config = dict(
    dataset='synthesized solo parts of chorales (CocoChorales)',
    text_encoder_bias='all',
    warmup_steps=680,
)
Rows from block 3 of the audio encoder of a small contrastive audio-text model, named by matrix and row number. Rows with one number within an expert belong to one neuron, the router's apart. Each number is 200 + 40 x the weight over its row's rms, rounded and kept within 0 to 999. All counts start at 0.
After each expert's rows are labels from the 100 clips, of 14976, where the router gives the expert most weight on average: "strongest on" is what is common among them. Only what is clearly more common there than usual is listed. The data: synthesized solo parts of chorales (CocoChorales).
# router: router (encoder.blocks.3.mlp.router.weight, 32x192, trained with AdamW), inputs 96-191
# gate: expert gate (encoder.blocks.3.mlp.gate, 32x48x192), inputs 96-191
# up: expert up (encoder.blocks.3.mlp.up, 32x48x192), inputs 96-191
# down: expert down (encoder.blocks.3.mlp.down, 32x192x48, transposed), outputs 96-191

# expert 14
router.14,167,212,204,228,202,190,174,111,229,224,277,151,247,264,186,235,168,256,163,177,207,230,227,186,185,233,164,217,192,151,165,211,230,230,209,187,236,185,191,167,159,262,217,216,206,259,175,173,220,223,192,222,160,236,114,139,191,248,171,137,133,257,212,202,173,223,252,179,204,157,248,289,200,170,220,235,239,223,183,259,231,184,192,210,201,217,183,252,216,168,254,119,249,256,196,189
gate.2,175,219,162,195,310,231,200,216,220,126,235,224,190,202,256,241,245,211,198,70,222,192,201,198,221,170,219,230,215,214,126,201,236,211,242,164,180,236,171,192,199,267,195,206,192,217,197,173,138,194,91,200,127,208,278,158,155,221,271,183,166,159,193,184,178,230,226,158,121,197,269,162,135,185,167,202,230,190,276,206,240,187,208,129,218,245,262,214,183,218,155,236,172,129,148,220
up.2,171,210,142,211,94,198,190,158,187,166,213,239,170,247,254,177,145,210,181,136,124,151,243,225,211,136,217,177,196,185,222,157,232,186,244,211,216,251,227,239,244,146,208,187,175,165,145,217,243,234,191,200,244,217,239,252,239,252,138,219,223,175,206,222,240,252,240,220,241,196,180,175,233,223,167,172,211,178,201,187,167,167,246,234,195,213,139,200,208,185,82,195,215,135,215,200
down.2,202,234,243,235,60,185,209,208,222,160,233,212,214,253,225,244,143,192,205,204,167,182,217,127,199,177,176,143,189,130,322,196,200,178,219,185,126,104,192,214,191,225,258,149,115,210,212,192,248,152,226,208,245,237,216,205,199,186,124,260,194,222,169,205,238,241,149,187,199,188,218,204,269,201,221,180,168,216,222,216,201,197,202,187,187,191,214,207,211,196,195,201,233,229,220,193
gate.3,149,185,181,228,236,271,240,191,208,232,316,161,201,168,152,239,242,188,206,212,226,264,201,238,165,245,187,242,109,273,136,206,190,184,197,194,198,252,196,157,175,233,246,227,164,163,208,221,142,205,236,145,192,232,155,220,201,185,309,190,200,232,205,204,132,172,233,215,169,197,243,231,127,136,192,223,186,237,260,238,291,214,172,167,188,195,242,201,234,201,131,175,140,254,199,180
up.3,204,222,245,156,249,203,177,138,152,226,235,273,244,254,214,253,218,257,68,177,148,184,235,190,110,151,195,211,78,237,211,144,174,198,189,255,198,176,208,207,225,274,269,104,183,164,196,193,169,146,225,253,172,192,152,147,150,197,338,142,155,249,198,156,217,218,211,146,175,135,185,199,169,205,216,179,222,200,240,190,213,238,143,147,210,215,138,230,209,219,198,187,241,120,220,218
down.3,238,189,158,209,402,176,238,225,142,192,243,228,189,202,195,216,240,199,219,193,207,201,208,226,207,172,190,219,191,203,100,251,178,209,164,151,272,213,143,248,264,193,198,188,193,159,198,228,172,159,131,201,179,206,247,199,213,231,142,85,232,211,175,213,218,226,104,148,168,218,163,158,203,209,204,192,97,193,203,147,209,168,168,237,202,215,219,185,202,208,157,167,157,164,167,244
strongest on: tuba; note A#3; note A3

# expert 20
router.20,152,153,131,196,193,147,178,245,237,251,229,183,188,192,179,235,121,230,144,169,159,217,190,142,199,229,197,180,172,285,218,206,210,207,161,239,175,149,205,132,227,224,181,186,197,207,141,249,140,164,173,221,144,203,132,153,245,210,188,227,144,176,160,235,131,217,199,177,232,178,202,156,157,178,205,272,182,206,210,217,245,223,177,224,254,241,269,215,265,204,233,274,176,176,189,220
gate.2,230,197,203,233,158,234,203,257,231,141,252,188,192,165,178,146,242,133,136,170,233,238,201,151,186,187,226,152,304,209,247,210,254,203,203,126,193,122,183,178,186,175,246,210,215,237,187,188,222,155,227,222,188,216,244,182,197,226,165,157,256,248,225,151,158,154,241,188,146,179,174,194,178,190,206,196,192,191,170,243,205,248,172,171,203,200,158,152,135,231,246,227,190,236,188,238
up.2,182,193,145,175,249,165,251,197,191,256,143,185,196,133,238,161,276,206,177,134,148,185,156,240,147,206,134,187,156,158,212,186,223,217,229,165,182,289,128,211,261,193,172,173,240,176,226,198,165,179,163,167,196,203,150,231,187,202,168,252,193,170,220,237,190,161,228,246,251,239,119,211,226,157,214,192,259,166,222,152,158,140,205,241,263,216,269,165,219,228,217,164,272,151,220,190
down.2,205,181,247,191,311,226,260,163,244,262,239,216,177,231,156,166,218,218,208,199,246,239,182,262,201,241,182,167,178,123,279,277,194,223,214,179,266,226,213,218,231,148,194,82,233,186,227,198,213,195,256,195,150,214,209,208,225,147,178,167,176,294,295,161,223,184,143,196,185,221,182,200,181,226,193,203,186,283,209,289,195,244,192,166,206,210,173,203,203,191,270,237,118,229,201,218
gate.3,165,243,177,191,160,275,199,173,249,235,194,236,204,279,230,192,195,195,194,215,138,164,213,195,139,189,221,221,159,138,291,178,211,199,220,112,221,202,221,185,126,152,197,140,267,192,218,207,260,209,235,145,197,141,169,170,208,164,164,207,203,213,191,240,191,140,202,215,234,195,182,266,239,235,163,241,264,245,193,251,151,203,238,190,182,159,163,191,243,210,216,234,302,248,190,283
up.3,169,214,257,182,165,216,139,126,243,252,168,226,146,203,210,160,202,198,217,220,148,316,231,145,155,213,171,244,137,173,221,141,200,191,222,170,179,203,248,228,160,285,238,212,217,205,277,133,175,132,203,142,228,216,152,239,173,132,171,201,165,127,220,187,197,190,209,200,247,194,267,244,173,157,227,203,200,198,217,186,266,210,254,181,205,188,135,211,275,177,224,307,201,172,110,203
down.3,120,225,228,208,279,196,212,226,200,198,183,198,123,177,229,161,182,178,168,181,187,180,201,86,251,202,218,143,212,238,279,78,136,210,118,255,140,219,169,198,168,224,185,225,190,137,278,260,205,253,243,246,182,207,161,207,203,239,208,163,221,240,150,228,186,231,90,157,216,177,200,181,171,188,183,160,204,149,218,216,240,195,211,174,202,232,247,197,177,200,372,297,274,270,196,197
strongest on: tuba; note A3; note A#3; note G3

# expert 8
router.8,150,244,271,252,228,235,198,271,206,227,217,203,252,246,193,195,260,205,244,251,228,281,183,223,173,183,203,250,232,144,199,188,138,119,223,243,199,243,105,171,177,235,234,245,112,264,216,190,122,197,197,198,182,240,159,150,149,243,138,218,143,234,189,188,169,174,261,248,126,229,145,182,239,209,182,245,186,164,212,274,208,203,232,179,218,157,192,282,207,150,204,152,151,239,181,194
gate.45,160,194,193,258,189,154,245,211,233,250,132,163,169,233,242,204,199,242,203,165,208,287,166,194,219,192,187,211,176,153,235,153,283,209,179,165,191,232,211,210,209,166,127,204,245,215,176,220,184,188,153,179,242,217,213,158,259,103,202,239,257,146,213,251,135,190,223,287,104,170,186,272,186,144,230,199,205,238,206,177,210,191,149,225,97,210,150,159,229,265,175,218,160,210,206,274
up.45,132,194,223,266,219,190,210,178,228,214,186,194,145,270,199,167,213,225,202,236,230,247,202,203,213,154,184,206,165,107,245,166,219,202,208,238,169,208,230,204,235,168,160,183,244,161,234,164,135,232,149,178,238,279,225,147,242,150,89,189,253,178,227,290,217,176,176,281,157,193,206,257,195,145,202,184,197,233,218,153,232,182,192,159,102,204,135,179,260,223,196,192,138,207,201,215
down.45,232,251,209,186,113,208,223,177,146,239,185,163,223,188,181,183,89,192,211,216,119,226,199,143,174,212,207,115,182,216,240,208,192,195,224,401,176,230,188,139,182,189,174,191,187,147,192,176,168,217,223,249,193,224,173,192,160,147,250,169,234,281,134,260,256,168,157,214,96,202,152,214,267,207,241,206,202,178,206,181,128,196,185,221,212,180,291,209,199,213,191,258,233,146,194,162
gate.46,183,212,197,257,109,151,200,114,196,206,185,200,220,199,191,177,253,249,151,227,188,237,109,196,222,123,266,233,203,207,211,120,225,155,206,106,199,141,228,199,162,213,206,170,180,177,203,148,242,142,212,295,237,185,199,179,166,246,207,170,261,213,215,187,174,179,161,214,263,173,183,219,127,194,243,165,236,238,192,196,250,162,175,193,169,209,275,178,204,206,177,254,141,195,221,183
up.46,212,209,194,216,150,161,175,104,189,203,201,176,163,164,187,264,240,220,184,238,213,233,173,181,193,185,162,259,202,215,171,147,249,165,206,156,188,201,169,163,176,197,192,213,183,149,248,159,151,104,173,269,182,171,188,161,249,183,175,232,257,145,243,203,186,204,165,163,117,226,186,180,191,195,210,220,203,167,229,186,266,210,153,238,234,253,228,188,252,228,225,168,183,205,225,215
down.46,160,311,130,191,186,245,176,157,200,210,217,141,261,199,127,159,294,203,213,158,186,196,220,149,203,203,255,147,230,173,183,165,191,176,258,244,222,123,155,179,166,219,168,180,255,192,155,172,196,223,236,293,226,194,159,205,236,153,209,232,188,233,185,205,55,146,136,221,188,227,168,245,213,225,183,213,165,271,156,158,239,276,200,210,222,170,195,140,202,178,158,130,247,207,256,220
strongest on: tuba; note A3; note A#3

# expert 17
router.17,271,150,252,166,229,166,197,265,260,167,197,211,189,236,153,220,206,220,160,195,251,174,259,107,164,198,229,218,263,229,175,168,154,258,238,230,205,253,223,240,150,155,187,224,292,160,208,214,236,225,214,161,179,209,251,133,218,166,161,225,106,288,252,161,234,192,234,169,226,169,177,232,135,220,198,178,183,251,219,179,174,278,164,150,189,186,213,157,195,208,262,186,253,229,158,152
gate.0,205,222,155,236,219,173,210,196,193,272,232,231,172,217,210,214,172,242,232,148,207,182,67,178,177,197,226,180,199,233,187,179,208,207,148,173,249,219,204,191,199,182,195,213,179,223,166,246,216,224,171,181,197,198,181,228,143,216,389,205,259,186,176,132,137,209,193,202,197,205,120,207,202,232,241,208,164,188,198,186,146,200,196,222,215,238,167,208,242,113,206,219,190,134,183,160
up.0,158,172,225,193,191,176,189,253,189,169,191,191,201,197,211,182,224,187,201,153,231,199,187,194,194,213,108,179,245,235,195,215,282,211,225,252,201,121,166,127,203,245,266,180,207,222,234,203,183,162,199,239,193,184,204,158,231,152,73,238,192,176,205,224,248,187,169,195,250,190,305,205,213,172,182,203,175,135,206,213,238,174,193,200,181,188,127,189,178,266,199,251,155,274,180,202
down.0,233,154,191,212,315,209,162,194,236,226,169,207,236,219,173,228,163,202,196,219,209,236,182,182,210,260,211,152,217,228,154,218,170,215,195,145,206,203,201,191,198,201,159,210,237,213,201,224,230,132,168,272,151,247,187,193,143,172,247,183,190,147,154,260,169,195,322,240,249,195,215,117,201,168,209,196,212,192,149,211,202,151,169,247,207,154,156,263,211,199,235,155,193,132,223,213
gate.1,180,210,155,228,185,221,206,205,187,155,276,214,192,170,190,208,171,186,183,175,174,251,219,237,223,146,261,215,218,194,231,212,236,200,204,119,189,238,220,200,145,195,307,234,275,175,168,189,195,121,124,198,229,188,163,242,235,182,204,219,169,234,217,232,169,207,215,179,135,177,295,198,198,226,241,207,159,218,162,231,256,185,186,187,288,195,141,221,168,215,245,73,169,234,173,252
up.1,244,229,236,196,201,146,228,187,174,171,219,160,230,262,156,154,152,184,213,159,206,264,232,232,195,171,215,202,191,211,230,198,220,222,199,103,235,228,156,235,202,195,234,194,279,144,159,199,256,132,159,162,284,155,90,224,225,232,200,221,206,171,220,236,167,158,163,189,166,187,223,132,183,211,261,232,178,211,165,216,201,245,207,285,188,195,158,176,209,239,225,146,253,202,189,196
down.1,223,225,191,185,185,276,176,179,253,163,176,192,187,230,146,167,249,190,175,182,180,180,196,267,228,175,185,238,175,188,64,168,241,246,114,153,209,160,212,177,239,214,215,235,152,195,176,171,226,127,215,195,238,151,125,199,195,207,293,209,212,205,142,172,278,235,159,195,134,194,193,237,68,184,209,175,176,135,229,197,194,236,200,146,228,181,174,215,174,204,106,243,243,167,250,185
strongest on: tuba; note A3; note A#3

# expert 0
router.0,153,151,285,222,266,151,270,252,269,250,152,223,166,181,195,200,263,204,177,174,209,237,141,149,189,143,239,131,203,209,236,237,146,211,207,245,153,259,188,204,178,158,280,169,224,137,169,182,132,236,305,211,263,132,166,197,147,202,137,233,215,212,171,172,235,218,201,219,204,230,248,146,189,122,151,211,154,172,169,203,219,260,157,206,219,182,266,178,196,238,221,177,112,165,207,146
gate.0,156,223,144,178,240,197,173,234,182,242,140,250,210,163,216,206,150,204,212,152,163,217,157,179,198,247,188,225,181,216,168,224,237,220,297,317,216,231,230,218,164,195,213,222,198,182,158,201,130,223,151,116,220,154,249,202,265,164,280,241,222,193,216,205,198,210,235,183,203,207,223,226,219,259,232,185,223,137,173,212,281,220,241,207,171,145,223,154,176,185,116,294,265,149,204,250
up.0,168,208,166,187,250,171,162,193,197,209,134,270,191,206,234,232,169,203,207,158,147,193,162,148,186,227,171,201,203,217,164,191,217,225,288,308,194,240,221,211,143,190,204,199,222,190,173,227,126,220,167,135,238,187,197,207,269,194,296,186,200,178,211,162,207,201,239,191,235,183,244,203,227,228,191,197,237,175,190,219,309,236,245,184,147,192,248,160,185,160,123,280,286,137,202,242
down.0,235,183,177,230,142,190,183,201,237,178,177,189,196,199,217,233,130,192,190,175,241,206,204,188,218,218,313,153,173,183,86,210,161,171,136,80,249,211,224,212,199,159,197,179,193,229,135,201,212,167,169,193,205,223,215,188,200,178,180,177,199,159,204,161,145,204,196,188,367,145,180,219,275,163,202,200,117,300,164,197,188,257,214,240,187,197,151,222,147,205,258,116,167,343,214,176
gate.1,218,223,200,174,309,234,220,181,186,274,111,224,201,145,188,224,176,187,173,212,186,205,279,193,246,218,260,236,122,226,190,187,196,185,199,233,172,195,210,208,192,234,236,221,205,183,167,199,173,177,231,252,197,190,178,208,201,199,183,245,189,298,167,204,145,221,233,190,213,195,160,164,265,213,179,165,142,213,192,222,253,181,201,263,241,195,237,203,157,216,180,102,202,186,175,238
up.1,278,206,111,220,120,154,198,218,167,199,265,203,216,194,205,186,162,190,183,186,188,247,137,198,168,138,229,192,248,233,168,191,237,190,194,138,241,216,218,198,202,138,190,178,203,222,219,192,177,197,143,221,218,226,206,186,220,222,165,160,239,179,220,209,193,128,213,212,148,231,197,338,221,166,249,218,200,154,226,175,186,286,235,177,140,231,171,182,162,236,216,272,192,192,165,237
down.1,197,240,169,209,296,185,119,197,161,220,222,210,121,234,216,217,217,209,162,209,245,200,193,183,276,148,235,301,170,173,164,157,258,240,152,250,291,181,193,174,175,220,262,212,151,224,167,186,245,217,208,162,230,221,199,195,256,139,153,250,201,105,178,232,332,200,162,222,261,175,198,186,172,210,166,176,195,210,159,209,240,183,228,214,163,155,76,240,266,216,225,164,147,280,222,198
strongest on: note A#3; tuba; note A3; cello

# expert 2
router.2,145,238,167,177,166,215,234,168,155,161,267,135,208,155,212,129,165,162,186,186,198,126,240,179,246,218,169,189,216,173,218,185,223,168,184,122,258,149,195,176,270,179,182,229,123,186,229,222,169,182,255,120,193,151,258,247,217,222,194,190,143,170,186,189,221,175,180,227,147,126,150,237,136,203,234,159,183,276,141,141,225,259,127,193,176,140,179,220,214,174,146,156,258,242,204,127
gate.2,206,179,169,214,204,196,185,273,155,167,248,175,179,209,200,211,245,195,143,198,178,237,178,219,237,104,158,154,188,208,245,258,227,188,245,121,252,119,179,173,251,231,167,237,253,237,264,229,156,156,247,250,199,228,146,215,265,158,173,224,209,222,198,201,218,217,186,231,139,235,160,177,265,235,222,223,221,119,206,241,192,275,219,232,224,209,234,242,178,188,173,144,124,227,260,187
up.2,176,246,203,171,194,199,222,140,126,240,205,186,225,163,176,150,238,162,230,194,235,79,247,246,178,215,135,203,202,197,169,241,244,215,233,65,243,252,202,209,278,188,263,168,232,184,268,196,172,197,182,131,167,198,225,237,191,202,197,155,258,171,197,155,178,205,220,189,183,195,232,189,222,246,223,196,169,223,185,159,214,242,172,182,223,171,160,182,232,207,356,210,197,308,155,232
down.2,148,158,193,232,52,254,197,147,158,253,154,171,223,185,231,212,182,211,232,236,248,160,244,172,247,243,154,262,212,119,186,240,211,215,162,230,205,202,200,216,219,211,177,212,215,147,265,128,212,191,308,227,192,219,129,199,240,267,253,203,147,180,207,239,212,168,149,211,209,143,228,277,113,178,170,218,196,227,153,244,232,68,190,216,205,190,206,205,148,222,192,174,264,187,177,252
gate.3,164,199,156,183,202,175,158,225,180,177,91,190,187,96,152,268,174,191,193,160,228,197,159,199,156,186,190,187,254,196,148,179,256,217,238,277,224,263,245,218,165,229,235,192,208,144,181,231,265,168,201,133,177,192,131,184,176,167,255,203,199,240,219,198,210,262,201,187,225,227,257,183,132,173,206,203,231,197,235,139,261,208,203,247,193,243,239,214,241,171,172,234,173,201,179,213
up.3,175,201,126,188,150,219,180,221,175,191,171,178,230,107,192,204,150,208,178,199,233,152,128,178,140,163,158,142,224,231,122,214,264,211,250,269,221,215,220,216,165,204,220,201,209,170,173,224,271,205,185,149,197,198,212,155,196,156,315,215,171,235,205,208,191,224,230,181,208,164,190,205,159,212,216,154,224,192,242,151,251,248,177,256,210,214,256,213,184,165,209,251,191,232,195,204
down.3,186,171,184,185,155,183,215,223,211,186,197,152,209,215,265,223,123,205,193,258,234,209,198,221,235,183,267,217,216,168,243,190,142,214,197,160,172,245,207,200,202,189,238,137,189,202,190,206,190,243,181,187,213,205,178,216,211,128,10,216,178,236,192,194,71,219,264,219,149,209,242,203,264,196,225,208,184,194,195,168,147,256,224,213,216,217,172,193,185,208,205,251,187,197,252,171
strongest on: tuba; note A3; note A#3

# expert 7
router.7,162,162,216,207,246,192,263,141,243,188,254,196,232,195,255,142,290,187,133,212,176,161,225,131,267,216,205,168,240,207,247,215,197,277,270,195,172,175,179,281,205,212,226,152,263,211,191,145,234,185,191,202,255,133,234,217,150,260,133,211,165,176,200,149,201,176,218,196,176,153,178,168,175,105,156,236,193,188,270,170,258,213,235,254,222,186,190,123,188,252,172,256,212,242,172,223
gate.2,123,184,145,192,247,230,225,73,254,232,155,260,234,226,245,211,207,249,150,203,188,176,224,245,193,256,190,179,236,160,246,173,176,249,204,143,160,158,215,233,215,222,143,149,221,243,208,210,96,235,197,162,224,140,216,236,209,246,310,185,205,215,206,136,233,172,246,262,220,163,208,137,203,195,206,221,224,203,242,178,207,160,145,105,252,161,163,222,185,230,154,114,189,201,223,204
up.2,151,173,172,198,257,187,210,103,254,244,158,270,275,238,210,164,211,225,192,241,195,139,228,233,220,259,169,178,229,202,202,220,186,232,156,165,157,145,276,235,230,220,93,175,195,249,194,203,97,248,217,149,223,221,233,213,234,190,265,181,236,191,225,147,194,200,209,256,197,179,198,104,259,184,181,199,199,177,221,190,171,111,147,150,262,166,122,218,208,233,104,134,258,215,228,225
down.2,213,277,117,201,197,206,220,217,204,199,201,220,223,152,204,249,250,194,192,180,201,173,173,248,239,119,215,245,210,312,293,234,237,272,254,276,195,240,190,223,242,144,216,276,227,186,239,200,183,113,198,191,164,182,236,213,197,181,216,176,204,224,227,204,220,228,212,206,254,207,217,253,234,189,180,219,195,243,217,237,283,223,213,143,218,209,252,187,182,214,135,179,241,197,235,212
gate.3,167,224,192,190,244,209,245,188,151,260,229,206,189,247,198,203,218,154,223,140,181,122,195,242,178,223,176,186,203,213,275,169,176,227,152,271,191,248,259,157,165,228,180,222,194,125,252,232,280,171,190,223,144,198,243,200,158,160,287,250,199,200,195,231,131,114,347,225,169,191,263,247,110,218,205,207,190,195,138,198,134,220,163,252,239,173,164,190,193,193,173,157,159,177,229,220
up.3,167,210,198,184,265,162,212,225,151,234,211,217,195,245,145,177,220,200,232,192,166,134,212,193,163,150,198,179,191,228,245,176,179,222,172,294,178,289,214,158,196,238,183,259,203,156,258,169,264,187,165,229,154,204,215,207,131,176,301,251,226,213,206,231,176,104,321,182,148,222,255,269,107,239,171,188,211,251,144,160,165,223,172,273,221,151,185,229,174,214,216,168,153,158,234,206
down.3,223,187,213,197,185,191,148,206,168,251,191,208,144,246,87,207,160,215,168,199,182,207,189,221,191,260,217,143,166,190,223,207,218,180,198,170,238,167,200,241,186,179,233,208,209,192,155,248,200,238,267,254,199,246,229,218,137,151,169,171,180,229,213,195,185,149,238,201,271,248,168,253,198,206,206,215,233,154,173,150,259,158,197,249,190,186,185,198,159,215,262,233,122,114,251,166
strongest on: tuba; note A#3; note A3; note C4

# expert 27
router.27,238,216,222,207,241,180,235,154,212,216,221,192,166,230,174,217,196,145,228,177,185,231,192,197,250,154,182,133,216,189,274,139,196,247,256,149,232,196,146,209,226,152,277,264,198,222,157,241,153,215,242,180,185,183,140,237,183,227,174,196,233,126,145,289,206,177,159,217,209,191,234,199,158,183,226,180,236,210,255,240,211,122,132,239,226,232,246,194,177,185,191,151,149,153,231,144
gate.2,174,190,226,176,226,183,233,205,200,221,279,192,193,167,185,213,184,200,191,160,223,152,225,203,171,209,282,174,214,190,181,220,230,220,196,183,227,101,164,210,208,259,111,206,267,254,182,214,302,144,157,150,186,230,270,224,256,163,122,201,231,213,189,192,253,136,184,226,163,210,234,217,166,241,248,226,222,150,178,205,202,225,186,210,142,239,280,215,202,201,161,183,220,229,210,178
up.2,160,186,183,190,241,168,219,191,175,235,234,229,181,147,212,222,149,213,222,183,197,186,219,185,170,247,286,153,197,192,193,211,235,246,180,218,230,113,202,199,199,265,118,188,244,252,182,230,315,139,169,122,172,189,285,223,233,179,210,208,202,198,198,211,222,85,182,221,182,206,203,215,184,229,246,211,253,145,198,163,190,227,200,194,155,271,241,212,181,211,155,216,254,247,213,143
down.2,156,137,268,192,160,149,150,224,221,225,193,163,226,199,151,180,209,214,234,180,185,210,182,222,181,227,247,148,175,214,153,148,299,163,205,191,127,191,198,238,226,215,122,237,193,183,101,181,211,258,226,213,225,180,232,204,199,225,307,232,204,202,240,195,160,222,187,178,107,181,178,244,151,188,161,208,200,242,215,171,208,190,185,160,213,170,199,203,252,191,241,165,230,176,250,186
gate.3,300,197,172,198,211,193,184,158,218,170,135,158,218,190,132,180,193,194,193,297,180,296,234,205,168,262,138,170,164,190,221,229,213,159,158,162,231,167,181,209,246,274,192,266,189,232,220,236,221,226,180,164,184,209,109,239,188,292,156,152,201,120,238,175,210,197,240,257,196,202,185,233,210,114,192,149,263,137,260,179,131,226,205,167,153,219,247,176,209,231,211,235,214,217,217,192
up.3,223,227,190,202,160,237,208,277,190,191,267,188,231,167,187,173,241,159,263,311,264,201,209,260,212,107,187,247,223,204,228,230,148,217,185,289,181,219,183,232,224,231,265,157,244,186,226,207,197,190,239,215,204,189,184,181,201,256,259,151,225,138,223,133,150,224,197,164,107,170,281,218,218,189,214,232,179,119,170,153,190,200,180,261,151,229,225,211,210,199,220,210,230,192,186,141
down.3,198,160,160,161,184,175,229,222,299,264,173,114,251,241,183,196,205,200,201,221,233,229,191,170,254,265,160,194,251,281,203,204,195,186,228,190,217,213,165,174,164,208,228,121,117,169,196,114,169,192,155,182,230,205,211,199,231,131,207,129,178,199,147,199,276,242,133,142,147,169,221,154,266,172,184,184,237,253,178,158,202,236,195,203,203,239,232,163,207,204,218,271,191,200,222,178
strongest on: tuba; note A#3; note A3